From a checkpoint of a small audio embedding model: arch vgg, depths [5, 5, 5].
Rows from block 11, named by matrix and row number. Each number is 200 + 30 x the weight over the matrix's rms, rounded and kept within 0 to 999. All counts start at 0.
# conv: 3x3 conv (model.blocks.11.conv.weight, 192x192x3x3), inputs 0-13, a 3x3 kernel for each
conv.118,231,156,243,219,191,161,185,237,244,197,176,203,202,194,215,208,180,206,226,276,219,161,196,198,185,196,183,178,256,206,162,164,212,143,199,182,190,256,252,206,184,224,203,209,162,155,196,235,196,163,197,257,167,242,187,229,186,221,224,200,159,205,206,202,165,221,189,153,201,202,154,212,209,184,189,191,190,187,171,202,224,138,224,233,212,182,214,186,207,194,129,206,237,203,183,198,222,168,208,226,190,195,204,166,225,234,170,200,228,156,211,209,217,143,223,186,220,201,185,162,192,182,187,193,182,182
conv.119,188,200,180,223,135,192,129,229,170,252,167,194,135,232,186,307,201,113,190,210,198,222,174,207,185,210,180,237,167,273,198,222,164,157,180,194,213,111,239,129,171,167,166,198,180,240,244,230,184,195,215,132,190,188,194,178,186,176,194,223,176,184,173,184,169,205,203,238,231,161,177,236,295,217,175,247,197,160,177,139,152,191,194,211,179,213,177,215,225,153,240,203,223,215,175,195,168,225,169,190,198,165,173,128,204,160,344,172,230,220,194,215,233,217,215,105,239,103,220,286,235,147,218,216,173,184
conv.120,228,254,155,206,210,230,193,221,216,203,150,208,133,202,258,271,125,196,259,169,226,227,225,113,158,215,195,229,202,191,253,181,163,147,213,176,116,152,244,219,219,145,172,253,146,175,158,227,147,196,202,193,227,159,287,141,242,213,182,223,228,175,125,95,214,293,239,148,256,183,214,156,215,180,201,176,159,237,209,138,193,217,166,148,130,213,231,211,263,179,211,172,164,172,202,172,205,214,243,219,130,231,218,143,217,155,254,235,157,259,223,197,214,207,205,93,244,200,258,252,235,94,227,191,246,162
conv.121,180,156,172,213,190,257,202,202,173,204,177,196,167,216,206,296,179,188,221,276,171,210,173,219,212,191,188,227,169,298,245,184,118,156,205,186,165,220,143,232,211,150,187,168,205,222,170,230,206,163,196,172,234,134,205,144,208,175,247,213,213,190,171,222,201,201,218,164,197,183,252,160,178,182,174,155,217,200,205,195,221,202,215,209,151,195,258,181,220,199,252,207,189,216,150,192,168,195,160,151,198,231,180,179,158,229,266,172,187,223,165,230,182,233,232,202,187,177,158,142,172,232,177,253,198,187
conv.122,168,197,198,235,219,224,274,221,199,170,213,146,121,177,248,168,237,225,235,210,214,200,196,205,227,176,180,212,182,193,177,223,194,164,172,200,217,190,201,207,211,170,129,192,229,150,206,162,185,177,193,148,231,197,189,175,170,199,208,202,173,202,185,176,145,192,199,199,193,129,225,152,166,226,175,146,192,204,163,237,184,144,169,237,209,229,207,183,179,226,183,184,219,184,223,222,211,171,242,214,254,183,272,219,174,188,222,208,160,199,167,166,213,174,190,242,192,194,197,160,223,182,205,214,176,186
conv.123,208,158,213,206,212,148,180,182,198,147,209,193,207,215,256,170,192,205,225,157,205,221,194,145,243,265,216,197,253,205,156,213,170,298,214,204,177,213,212,208,184,192,184,197,164,229,168,204,199,161,228,187,259,191,194,258,192,183,169,184,186,214,173,215,203,194,175,203,176,208,230,235,185,188,177,243,210,199,210,183,244,185,187,206,190,210,182,150,184,206,196,210,209,222,214,191,187,253,180,180,183,156,191,202,188,274,171,152,215,239,195,206,183,213,199,178,164,253,237,199,160,149,268,174,207,183
conv.124,168,237,149,199,210,174,245,173,196,161,206,190,223,195,199,163,217,202,226,175,248,167,178,194,194,202,203,176,228,211,186,195,172,242,186,174,215,220,226,246,154,223,217,243,177,156,200,179,252,199,182,185,211,175,248,251,175,134,260,242,163,230,135,209,179,177,203,197,183,197,190,180,164,215,192,208,240,178,192,219,157,169,224,187,167,254,195,194,165,185,163,203,186,210,211,191,222,230,198,233,205,162,231,232,222,189,186,156,225,215,217,225,221,219,176,211,188,188,167,184,226,204,193,204,175,176
conv.125,194,204,177,156,190,189,222,228,194,226,209,201,183,220,211,193,205,182,186,170,245,234,211,180,201,230,185,196,193,200,217,225,216,223,198,233,158,213,195,172,186,193,190,175,182,192,218,197,220,225,204,152,210,266,179,187,192,200,163,182,189,209,172,188,242,210,201,247,157,217,163,209,196,155,198,177,204,205,231,197,215,188,196,182,178,188,191,219,202,170,195,224,182,222,215,179,211,234,214,199,172,221,175,201,173,189,239,160,192,155,179,189,178,191,204,177,214,214,247,240,210,197,185,171,197,187
conv.126,207,200,205,185,205,218,267,175,232,189,209,198,191,171,168,209,188,197,187,205,186,230,192,200,193,200,193,175,178,206,194,265,183,257,170,198,199,211,174,196,183,223,150,228,209,196,201,216,183,196,196,210,201,207,217,145,170,253,234,218,188,227,211,191,173,179,189,225,183,247,185,210,209,221,212,162,232,245,177,197,159,249,154,171,168,209,208,191,232,228,196,209,199,158,237,193,215,213,165,113,188,184,236,230,202,212,207,201,215,167,185,154,192,196,182,203,163,170,181,135,170,195,189,180,196,234
conv.127,182,245,188,228,233,205,178,143,181,167,159,193,186,198,199,195,210,160,223,178,205,229,184,184,155,180,212,227,151,239,196,159,182,173,197,171,187,200,216,232,235,186,160,198,203,204,143,206,194,237,186,184,210,160,149,237,176,233,169,187,227,213,283,191,154,236,184,215,135,196,188,152,191,227,154,170,224,179,177,239,215,181,120,201,227,197,216,245,189,217,183,166,197,203,212,220,145,244,130,210,212,180,203,192,201,211,190,193,226,213,223,178,191,175,177,224,195,246,184,208,200,219,201,252,175,174
conv.128,192,217,225,186,215,190,236,182,230,202,194,168,193,222,204,210,243,146,197,172,243,168,199,156,200,186,204,273,177,227,180,163,155,184,200,202,168,226,194,194,161,199,214,210,179,223,180,152,228,132,207,156,189,214,166,206,163,217,200,186,150,219,181,255,202,199,157,183,139,218,183,237,207,169,190,226,258,180,253,169,172,160,142,196,197,236,190,189,186,147,223,201,174,196,210,182,186,217,187,208,224,163,170,146,213,173,213,214,205,165,174,217,224,191,206,192,187,331,233,199,146,239,191,188,146,212
conv.129,213,210,190,184,168,173,164,224,205,190,120,202,215,201,189,165,193,214,200,221,166,220,180,186,243,153,221,184,237,208,224,133,217,170,201,195,176,188,223,211,238,177,217,208,196,323,177,215,224,157,187,144,282,191,192,111,193,187,210,131,252,286,166,223,216,206,211,196,195,221,228,174,227,148,192,216,194,196,201,199,204,171,212,216,163,235,199,158,260,175,269,233,231,199,184,180,145,207,251,186,224,159,185,207,138,225,152,187,194,219,189,228,148,177,197,222,163,156,241,188,220,239,160,177,256,170
conv.130,202,216,207,197,241,161,235,171,221,228,176,264,176,226,256,239,190,165,207,208,222,168,208,152,181,222,203,176,148,178,229,185,214,241,204,244,218,174,210,161,175,213,256,169,249,185,179,176,227,189,185,208,193,238,222,170,166,169,155,211,207,193,193,202,197,218,189,223,206,195,178,232,232,181,190,204,221,219,266,154,196,229,169,176,174,218,191,203,188,174,176,201,159,210,201,198,217,170,253,227,176,203,208,187,189,196,212,176,194,174,211,216,245,159,238,162,181,188,248,164,215,248,188,198,182,195
conv.131,267,191,208,267,201,269,187,182,197,183,184,200,247,172,167,191,228,170,211,237,190,162,169,182,193,190,227,166,216,226,211,202,190,180,152,206,150,191,214,243,159,136,205,204,191,200,196,203,180,224,139,194,230,198,110,204,224,198,229,158,249,159,186,237,184,194,232,179,102,181,214,162,203,182,231,176,157,204,150,241,192,178,229,232,225,165,158,189,255,208,187,234,201,242,173,163,204,228,199,252,178,228,160,201,131,174,179,178,179,194,178,195,206,205,196,185,169,272,206,175,194,185,190,193,207,167
conv.132,230,212,235,212,237,226,126,163,169,200,192,188,226,226,159,218,210,154,151,205,165,217,155,218,239,182,182,183,244,179,175,182,177,218,226,227,189,161,208,236,187,242,169,171,228,172,215,199,217,184,202,192,197,190,239,193,168,186,168,238,196,215,196,208,226,300,212,227,150,208,247,184,158,167,183,202,260,169,188,271,192,176,216,182,225,179,239,158,219,167,190,182,213,226,170,204,180,229,190,139,228,163,196,233,186,248,206,208,175,172,206,209,156,204,201,258,120,203,231,276,220,201,176,160,222,190
conv.133,252,249,210,207,217,186,188,150,171,288,259,221,213,139,201,271,189,204,254,125,162,198,206,195,230,176,216,166,190,204,167,232,240,219,205,161,159,211,207,260,164,203,129,227,246,174,190,215,184,227,234,202,187,182,180,149,213,168,203,199,208,244,261,195,173,261,223,248,188,185,209,178,185,174,213,151,141,222,252,214,210,214,152,214,195,183,213,174,203,257,200,176,213,229,251,207,160,181,184,234,169,196,162,210,173,254,211,203,162,181,207,205,200,224,261,178,206,182,208,175,159,182,213,209,176,194
conv.134,232,211,201,220,213,210,191,177,175,194,180,193,176,258,216,207,179,177,209,186,155,140,215,174,280,217,192,210,189,234,178,181,186,204,218,221,279,214,194,117,212,226,165,198,157,191,168,191,240,212,217,171,219,192,220,186,213,269,221,192,146,180,189,213,192,225,154,177,190,182,216,236,194,221,210,184,222,212,232,144,169,206,212,210,249,169,232,184,235,159,217,199,156,227,212,210,166,213,212,229,182,188,198,224,217,164,170,174,174,196,191,174,242,209,234,217,212,147,173,244,184,210,180,201,168,199
conv.135,218,236,157,223,219,226,197,188,200,225,159,221,271,284,115,152,206,210,169,237,201,249,149,236,186,246,145,189,173,218,206,204,181,241,201,184,189,159,246,214,176,162,195,163,194,194,236,213,203,203,207,196,203,198,218,146,164,203,191,191,242,246,144,197,228,184,177,191,197,220,170,193,198,190,215,222,236,207,147,217,177,244,178,157,215,179,179,189,211,228,221,173,213,199,196,199,246,199,261,204,204,235,185,195,177,224,186,195,227,184,160,239,142,198,180,231,147,185,230,182,213,229,171,176,185,207
conv.136,233,179,177,227,170,246,167,213,203,250,158,169,198,198,207,248,186,237,204,186,199,186,173,172,211,139,134,183,185,170,196,221,194,217,173,237,105,225,201,181,236,183,214,200,229,195,175,150,224,169,177,227,202,269,213,147,183,227,185,230,205,205,222,196,166,171,234,154,207,226,215,284,238,173,193,213,161,219,253,231,251,111,228,191,238,207,171,167,229,186,202,143,181,215,206,118,211,170,211,217,207,220,193,217,219,188,153,194,202,238,161,236,160,231,237,205,209,240,188,206,174,219,233,185,185,227
conv.137,184,155,235,147,271,178,241,224,209,188,176,214,315,200,145,227,157,221,221,295,170,150,189,222,167,217,229,193,203,156,179,231,177,198,271,202,183,239,142,158,142,244,166,194,205,147,256,205,161,212,181,260,190,170,209,180,170,216,227,184,166,188,185,170,226,175,215,151,213,232,228,173,188,156,173,251,167,207,214,140,242,169,189,241,187,130,230,172,207,149,111,256,212,168,236,218,293,194,191,200,192,158,179,193,177,241,251,166,234,232,157,270,142,204,180,187,210,195,257,153,191,242,201,213,236,228
conv.138,238,217,191,225,188,214,196,179,222,193,171,192,186,231,173,219,151,203,201,204,201,246,160,145,188,223,123,185,204,195,220,163,208,167,212,157,164,192,228,207,219,240,205,213,203,174,180,205,289,195,156,164,162,216,191,219,237,179,198,177,290,155,202,168,189,222,214,178,224,185,163,197,169,183,214,142,277,247,190,144,214,177,169,232,158,232,231,199,183,174,237,195,155,261,201,198,188,216,205,194,139,173,168,191,175,264,201,157,178,234,145,282,204,171,178,114,162,252,152,201,187,215,201,191,225,176
conv.139,176,162,202,214,311,201,240,223,171,223,219,164,193,249,218,205,209,181,247,228,163,194,180,184,223,233,183,209,244,144,162,177,253,177,242,218,170,212,196,152,184,227,168,205,190,181,199,214,195,239,171,153,247,216,165,188,145,235,189,207,181,220,198,242,221,161,157,243,183,172,243,214,193,214,178,195,270,200,221,218,159,191,200,174,193,191,170,222,190,198,174,182,202,188,221,191,141,182,238,254,205,196,197,206,189,194,191,186,154,163,222,200,207,191,249,227,173,219,198,179,155,232,179,178,254,175
conv.140,204,226,237,229,229,195,242,204,238,192,182,201,189,197,180,193,203,206,213,196,223,184,215,172,217,167,172,198,188,207,168,216,195,216,151,211,170,212,152,137,187,229,183,157,226,182,185,185,204,153,208,200,228,191,179,171,186,155,210,239,212,172,205,224,196,186,172,230,156,197,167,248,145,175,187,237,153,253,246,225,261,188,175,142,215,200,250,196,148,214,178,203,167,192,158,203,202,195,158,231,189,202,169,215,238,200,189,186,179,202,195,242,187,200,213,224,191,220,231,201,192,180,134,175,190,198
conv.141,205,203,232,195,190,218,202,149,187,225,163,200,228,211,235,182,152,189,183,225,163,208,187,181,174,190,174,248,209,210,193,165,157,187,232,215,140,198,216,195,196,207,146,173,193,215,256,191,166,204,193,200,174,277,178,216,166,197,183,263,160,134,230,250,174,189,187,222,181,224,216,214,182,174,156,233,285,189,216,193,184,170,201,230,198,142,234,168,196,189,197,218,173,186,149,205,199,190,217,167,191,182,214,172,226,257,238,219,205,188,229,205,179,183,195,188,164,284,183,184,158,276,173,244,198,191
conv.142,216,178,201,205,199,179,185,244,272,171,189,212,173,127,211,201,191,255,230,187,137,192,153,278,205,193,198,232,183,191,216,124,222,182,152,198,148,173,216,229,213,206,206,191,150,203,223,200,194,194,194,184,232,208,140,185,241,203,189,157,192,176,205,199,202,148,219,165,166,191,160,206,208,191,224,184,182,129,208,192,244,143,176,273,237,158,144,178,224,225,208,148,211,218,144,211,154,173,223,208,225,224,182,178,166,225,191,161,250,204,180,211,175,220,159,195,200,200,210,192,263,137,211,219,182,226
conv.143,188,192,181,167,241,200,231,184,209,187,193,187,218,211,209,204,257,243,195,195,254,183,172,203,247,172,233,221,138,200,159,221,177,188,182,291,255,221,240,170,218,199,195,220,196,194,220,209,168,235,164,207,254,199,193,196,200,192,173,192,252,192,223,217,181,212,237,196,178,191,232,211,178,229,170,219,223,171,152,194,221,168,294,156,172,166,226,215,175,216,180,237,196,239,186,205,238,194,279,166,208,114,181,203,188,212,160,193,205,242,231,153,175,218,190,175,153,234,116,186,244,230,159,171,220,211
conv.144,173,148,165,170,192,233,205,208,187,214,170,220,164,177,228,150,178,147,170,173,191,205,227,165,272,174,197,181,185,238,233,226,222,144,207,274,219,205,194,137,193,176,198,169,188,191,157,242,228,150,213,148,207,240,120,208,147,186,205,197,197,139,235,236,164,259,206,189,215,177,177,213,207,223,221,130,188,248,175,179,179,121,186,193,201,210,164,203,222,222,173,193,219,230,179,217,152,200,273,168,175,210,178,212,158,222,257,176,145,189,172,224,200,169,173,209,156,230,212,171,181,216,209,169,198,170
conv.145,205,144,179,211,182,199,244,171,187,176,193,159,277,216,214,186,179,199,160,210,218,225,196,167,233,208,183,195,185,203,175,217,175,193,244,191,207,197,218,199,242,156,246,192,172,210,160,184,185,245,150,218,189,181,220,204,179,211,198,222,200,276,214,214,185,199,166,232,145,196,199,176,207,143,179,215,182,214,167,173,231,213,215,159,208,247,234,219,190,216,209,136,208,173,214,193,262,221,184,175,196,218,221,241,230,212,228,170,246,208,183,200,181,230,190,216,213,173,176,183,206,224,212,140,202,185
conv.146,208,227,242,253,137,198,157,159,217,173,173,198,254,225,180,243,241,213,201,181,170,239,152,210,246,206,184,239,204,199,178,204,224,229,147,213,184,157,196,158,227,212,229,170,183,211,224,224,151,192,212,226,237,167,173,134,190,168,184,222,179,196,253,237,165,173,187,218,205,217,264,183,166,152,244,242,210,183,171,191,193,195,184,168,182,187,263,200,182,196,233,151,211,172,218,179,211,221,189,169,202,208,194,213,193,161,213,169,165,187,233,212,183,185,193,196,195,196,207,112,236,170,204,165,266,206
conv.147,213,222,229,265,186,258,166,177,264,208,200,188,199,170,215,241,152,258,189,147,188,183,201,221,194,238,216,154,171,180,166,212,234,161,215,237,231,177,231,177,182,262,219,327,213,182,165,190,204,197,224,237,158,222,189,204,156,249,210,170,194,224,208,193,207,224,250,178,183,233,175,283,190,209,165,178,191,197,259,200,209,168,172,163,180,189,196,190,216,242,190,167,226,175,199,246,236,180,225,186,204,161,146,196,196,205,187,201,178,168,174,226,180,150,225,214,159,203,238,207,236,203,256,170,215,183
conv.148,178,194,221,208,207,194,229,185,217,215,158,226,172,241,199,209,177,193,171,221,165,150,205,217,162,171,196,184,206,233,197,198,218,254,178,223,243,261,174,197,259,203,225,193,214,202,225,213,236,201,213,255,188,209,197,245,218,180,196,221,259,174,227,218,200,184,223,191,236,218,201,229,240,159,191,279,162,176,240,241,209,199,190,243,259,209,179,185,201,196,195,216,242,185,198,228,174,227,194,190,180,187,200,235,141,173,221,200,236,249,212,172,204,190,192,217,179,130,203,170,199,214,212,205,190,241
conv.149,126,220,223,285,169,151,227,168,196,175,216,145,139,160,215,214,209,184,159,240,219,185,199,194,197,173,167,176,199,175,202,213,241,165,235,133,248,173,167,199,173,239,232,140,201,203,193,196,243,190,176,213,190,196,204,201,190,180,205,214,215,182,193,218,225,115,236,233,212,157,139,245,174,219,219,170,143,190,218,186,231,141,160,184,222,191,191,225,200,243,140,217,210,195,223,185,206,185,215,242,186,179,160,234,163,204,165,198,164,202,186,201,182,209,160,212,199,248,222,173,224,247,190,205,221,205
conv.150,190,207,169,194,193,211,230,225,195,215,188,192,176,198,208,193,187,201,204,189,199,166,212,196,156,268,202,215,194,169,229,205,163,200,178,175,247,209,220,227,200,211,194,173,234,175,220,201,184,226,183,203,206,246,228,189,179,178,213,192,178,256,188,205,243,129,228,209,159,219,139,186,236,240,195,193,226,196,181,169,198,276,180,239,227,208,205,163,284,201,191,184,227,168,228,205,192,213,227,191,212,177,234,208,182,205,207,212,180,194,208,187,212,171,176,208,218,193,178,141,162,173,227,175,206,211
conv.151,203,182,213,179,154,203,153,224,165,224,180,160,153,184,211,233,222,193,192,143,188,203,165,167,162,129,227,225,196,144,174,149,190,179,139,214,134,246,185,213,178,216,191,213,220,168,180,178,208,178,176,279,195,222,185,186,235,162,169,211,157,197,201,180,174,174,145,185,293,257,203,209,184,227,201,135,230,187,244,202,164,195,172,219,131,210,206,252,127,208,230,168,136,181,138,236,219,197,182,226,267,215,144,128,235,188,239,153,151,205,196,214,234,201,184,175,181,178,227,185,179,174,220,274,158,189
conv.152,226,183,216,221,208,212,192,161,213,196,180,240,211,197,193,204,204,200,201,156,164,191,193,179,211,198,227,199,229,190,215,210,164,209,176,240,220,175,234,222,183,202,201,212,222,208,179,198,242,246,207,242,188,201,195,142,186,184,192,189,193,209,168,202,177,257,216,204,194,255,191,190,206,170,181,228,217,223,213,231,168,220,172,174,192,199,218,187,173,193,210,159,205,243,185,194,220,196,205,196,211,157,167,169,178,210,182,203,207,271,214,229,221,164,195,184,199,184,176,173,178,148,236,214,191,177
conv.153,190,169,184,197,245,205,209,122,225,172,193,191,195,193,246,199,196,224,153,229,182,194,105,260,169,257,208,205,155,212,178,173,211,212,227,206,268,206,222,267,162,190,192,203,207,188,240,190,207,171,208,217,188,225,198,195,169,247,210,177,233,234,249,169,166,213,163,219,205,165,192,220,187,230,146,191,246,204,202,177,257,216,205,175,242,194,196,198,186,221,211,202,211,219,208,188,184,174,198,232,168,200,210,179,171,163,266,202,140,190,211,165,183,216,205,248,172,205,134,203,209,195,217,139,215,215
conv.154,194,191,188,278,227,161,231,260,244,174,251,147,173,150,290,202,211,169,177,163,229,221,204,181,178,170,223,191,152,187,164,232,168,183,187,206,232,165,213,179,210,183,200,156,223,197,211,197,219,183,161,182,199,233,159,297,226,191,169,193,166,257,184,148,225,231,223,188,146,149,204,204,209,184,170,156,219,242,192,161,158,182,200,274,217,179,216,177,156,198,198,168,205,244,215,131,173,162,244,275,248,233,248,276,192,196,159,204,172,190,174,138,197,240,223,174,151,171,203,218,182,191,141,176,211,184
conv.155,223,186,172,210,204,224,215,183,197,250,156,180,190,211,155,212,202,223,200,225,192,212,218,197,194,195,148,190,221,200,197,184,188,183,180,163,158,220,171,224,217,224,198,217,197,187,213,228,164,202,221,169,214,179,180,164,189,216,273,178,205,208,285,235,195,160,164,214,197,201,160,175,234,201,175,217,197,173,213,214,226,150,246,159,209,266,199,236,188,240,178,211,177,244,191,185,177,186,174,218,182,164,202,221,176,198,203,208,206,215,189,198,206,184,241,162,211,204,201,231,188,210,197,217,188,156
conv.156,164,171,209,223,227,184,205,227,176,223,177,177,184,237,210,176,204,242,174,163,221,209,208,141,266,169,162,241,195,144,180,162,203,209,177,148,209,266,246,178,182,209,308,203,248,241,165,189,197,190,199,185,189,211,183,232,168,227,178,167,228,142,198,256,172,179,161,185,228,236,246,241,175,190,193,192,227,187,165,197,175,195,169,234,215,219,166,251,226,201,214,199,158,235,165,165,210,168,206,208,218,190,133,206,195,241,132,197,112,170,196,190,182,192,210,201,222,253,178,193,179,264,254,172,183,181
conv.157,184,185,188,210,166,211,261,204,240,165,200,224,218,227,205,247,172,194,162,230,188,205,151,240,158,221,206,176,205,161,209,179,187,160,211,209,300,163,177,193,207,194,249,185,186,153,208,192,171,207,173,238,180,205,219,161,189,170,200,237,185,214,210,205,203,174,200,198,218,227,187,231,150,196,199,173,170,191,256,162,183,259,211,205,185,172,198,245,184,212,186,198,208,211,169,191,271,184,168,168,212,162,221,197,249,203,223,177,183,186,205,187,171,211,156,200,184,123,274,167,208,205,184,194,185,221
conv.158,196,184,190,218,157,206,167,228,195,171,183,196,147,220,200,166,196,210,186,180,192,173,189,262,216,226,173,191,176,160,208,164,167,231,231,187,242,216,175,184,134,173,229,199,200,181,220,200,175,181,200,229,200,159,221,233,177,230,176,211,195,212,208,189,177,142,156,180,193,221,206,203,195,168,186,196,199,181,195,190,226,247,246,230,214,196,190,197,174,182,210,179,208,167,187,175,211,206,142,189,226,234,222,201,230,187,216,216,166,176,190,207,187,182,180,187,169,185,179,172,232,208,202,195,202,217
conv.159,172,191,296,166,201,207,213,205,201,247,142,225,224,172,210,191,246,216,219,158,190,161,244,151,191,172,213,234,138,182,240,134,196,171,210,231,253,269,248,117,196,279,255,224,198,188,160,178,228,176,170,200,238,176,167,191,227,183,215,197,236,223,204,279,165,257,194,255,174,225,197,208,215,197,216,190,168,213,196,259,192,152,154,229,197,201,184,215,233,200,225,158,188,151,273,200,192,156,227,224,160,192,192,215,183,194,165,192,275,215,173,199,156,193,201,218,216,232,181,201,219,268,210,209,176,194
conv.160,211,194,179,207,208,222,203,187,169,219,188,190,172,182,217,210,189,185,185,206,189,192,153,220,148,240,264,195,162,226,210,226,172,174,194,246,245,177,254,198,221,171,204,120,309,183,204,222,196,206,173,196,208,197,272,215,183,230,210,245,225,178,239,176,247,201,195,204,154,193,201,212,219,219,164,225,175,198,211,224,243,201,222,172,201,216,215,205,183,182,218,187,240,207,149,230,199,187,167,157,221,179,210,206,188,202,188,245,189,245,196,188,222,179,237,239,208,187,175,245,167,207,221,195,232,176
conv.161,160,231,243,212,154,195,183,192,215,198,165,190,235,189,183,207,237,187,161,213,162,181,191,237,189,204,143,192,160,276,196,198,208,197,237,142,175,174,158,166,210,210,194,171,228,168,188,255,202,198,202,207,231,178,161,132,174,129,221,233,251,255,197,195,211,187,224,195,169,197,214,169,174,193,207,213,186,207,216,171,213,175,188,170,184,203,196,204,203,223,201,203,255,197,200,165,214,179,188,243,222,158,289,174,172,181,230,191,165,185,224,186,225,209,236,208,223,230,212,220,229,249,158,210,196,164
conv.162,228,223,177,215,198,179,124,222,157,209,243,213,184,198,227,186,295,195,188,234,172,194,174,226,194,206,158,256,206,156,198,169,206,216,203,216,190,181,191,207,214,216,180,256,177,222,203,170,194,167,176,198,223,211,277,192,164,184,232,216,147,237,259,172,219,159,186,216,218,225,253,193,184,250,185,206,152,213,246,225,213,204,242,204,211,197,209,193,183,226,215,190,211,200,169,194,163,242,189,200,166,182,195,178,164,168,254,207,219,192,174,188,177,183,213,231,225,181,242,179,198,191,212,195,206,185
conv.163,224,187,182,192,150,187,201,288,152,185,232,203,144,268,179,259,169,194,125,255,183,245,187,197,209,221,268,195,170,220,231,188,199,212,242,183,221,161,179,230,187,182,250,105,274,176,143,174,177,183,233,191,201,187,162,213,148,168,185,249,230,206,172,158,282,257,155,289,175,199,170,201,169,187,210,150,251,186,142,177,181,222,175,118,167,186,219,206,217,174,212,202,139,175,139,283,196,255,158,175,188,217,199,150,225,195,309,179,204,205,193,203,178,209,140,205,265,172,309,217,269,230,104,187,205,159
conv.164,207,208,192,230,203,166,230,228,206,173,205,262,188,229,184,206,170,170,212,161,261,186,193,188,227,146,185,177,186,166,185,210,225,168,190,223,178,261,200,213,243,191,243,249,171,184,170,184,205,176,178,205,234,177,237,270,255,216,178,244,257,209,186,165,203,187,212,181,223,218,167,154,210,189,206,192,162,222,221,167,155,178,246,273,150,214,203,273,230,201,193,230,193,195,181,191,210,219,203,212,207,244,193,202,205,229,224,217,222,205,177,184,200,219,190,242,193,161,217,196,204,229,171,199,188,217
conv.165,260,165,232,180,208,238,167,185,203,231,180,247,248,220,185,260,164,173,182,193,199,209,221,202,244,183,213,204,216,224,130,216,246,231,208,186,132,210,210,158,243,135,164,215,190,177,198,171,217,153,212,221,190,184,178,244,170,171,189,228,211,228,214,270,163,238,202,166,233,223,207,180,193,175,188,230,198,208,182,125,205,168,251,172,195,176,215,140,217,250,145,245,213,236,192,221,189,242,187,186,129,227,224,160,201,195,222,139,215,182,187,204,233,173,243,231,190,246,283,191,160,168,215,181,223,182
conv.166,136,196,220,167,220,219,167,210,176,206,261,174,157,215,241,148,180,220,197,208,254,251,230,160,206,165,171,214,178,232,190,219,182,228,199,211,169,276,200,163,212,227,177,231,238,226,185,159,147,264,162,205,168,188,223,209,203,200,249,224,181,210,232,246,200,163,177,246,201,221,148,204,208,232,197,209,207,219,198,173,176,166,225,186,152,199,212,158,209,240,227,206,153,154,246,181,210,163,190,222,198,192,192,193,201,219,125,210,177,234,199,227,229,262,201,248,129,201,222,220,151,286,200,224,164,282
conv.167,197,213,224,187,181,162,177,189,194,185,200,203,185,199,184,168,177,230,216,194,167,194,205,252,173,169,181,199,214,194,205,159,228,191,177,227,180,189,204,160,252,225,134,223,230,222,225,208,219,165,243,179,201,174,244,251,182,169,219,211,164,179,204,205,178,224,259,146,231,153,228,206,233,171,192,172,195,170,209,157,210,195,265,227,210,156,220,130,196,255,198,236,253,189,173,245,198,206,179,175,188,173,171,186,161,212,256,157,169,201,148,202,232,165,164,183,223,167,200,230,197,208,208,168,201,183
conv.168,200,144,185,159,214,168,185,173,237,175,237,218,235,225,177,179,193,179,179,204,189,227,210,141,216,184,211,187,225,275,202,174,186,237,194,229,151,200,221,185,179,185,174,161,209,288,223,192,188,204,163,224,183,178,167,197,224,273,217,183,200,142,186,214,211,219,199,212,151,176,205,187,226,221,192,245,261,151,205,189,150,212,233,189,227,210,171,171,195,197,277,218,182,208,219,207,255,183,193,190,236,152,201,193,152,219,159,132,194,219,231,279,202,154,184,182,184,166,191,238,210,138,192,136,209,201
conv.169,209,191,210,206,213,183,235,154,207,140,223,227,308,219,140,202,174,153,235,220,193,222,171,187,178,165,192,171,230,196,149,167,223,193,181,248,180,214,182,255,168,202,179,197,211,316,132,125,141,211,254,219,350,189,217,174,209,209,234,177,168,234,167,184,189,189,189,157,231,272,244,168,192,208,186,258,167,175,164,244,168,170,275,186,181,254,148,149,203,231,218,123,199,135,162,268,214,281,246,211,187,196,198,224,157,183,199,181,235,262,219,169,178,196,173,239,169,155,212,192,163,236,147,198,165,226
conv.170,175,173,222,223,151,253,164,215,185,217,194,226,259,175,196,226,242,197,173,242,164,196,197,177,228,159,220,233,193,166,223,170,178,205,236,208,140,214,196,206,218,225,226,142,243,205,173,241,173,186,171,200,252,160,182,207,166,230,243,244,219,205,188,199,194,243,175,281,172,219,257,198,203,157,260,212,148,185,152,247,180,159,207,214,201,171,195,194,202,183,229,190,235,203,180,215,218,259,198,181,196,149,169,222,186,260,236,201,232,179,248,205,205,179,230,192,211,173,259,167,202,179,202,170,204,245
conv.171,224,219,220,229,163,208,199,249,226,220,198,177,261,142,212,226,196,208,192,231,210,201,153,242,179,194,217,207,173,197,166,216,194,205,160,208,206,183,199,235,216,250,187,199,185,156,211,205,183,166,198,217,157,141,202,201,195,199,213,146,238,199,166,224,184,197,244,226,158,178,180,178,155,186,217,213,199,159,189,202,218,153,192,178,182,178,199,201,168,154,159,176,232,196,135,236,229,192,145,161,249,171,193,207,162,263,206,131,183,194,233,213,181,201,233,168,218,276,234,155,188,190,208,170,231,251
conv.172,250,222,173,192,226,210,212,169,180,210,166,186,238,179,180,175,261,208,191,220,184,176,136,232,159,246,140,173,229,178,215,163,165,169,240,175,224,241,201,198,206,234,215,140,227,172,169,230,190,216,153,158,216,178,225,246,204,193,218,193,181,172,183,219,214,154,226,157,189,124,226,177,206,173,142,221,216,232,157,234,257,172,206,224,222,213,243,223,198,169,197,194,180,179,215,137,229,226,180,212,192,213,210,255,205,228,168,254,201,243,200,237,165,261,202,229,221,180,196,155,203,185,152,166,214,212
conv.173,183,178,183,178,206,179,127,234,240,183,194,215,179,181,188,215,185,199,170,156,224,252,213,178,207,214,243,231,225,214,247,186,173,216,207,149,151,194,186,196,164,217,202,279,216,269,215,175,190,179,215,169,197,172,162,220,172,229,197,134,167,255,241,264,184,208,182,167,226,241,252,119,231,216,208,199,146,204,180,202,136,222,216,187,197,225,167,173,208,196,316,201,197,221,177,256,208,260,132,156,198,182,153,200,176,238,156,221,199,174,218,180,192,212,220,194,240,187,234,148,175,181,208,152,180,243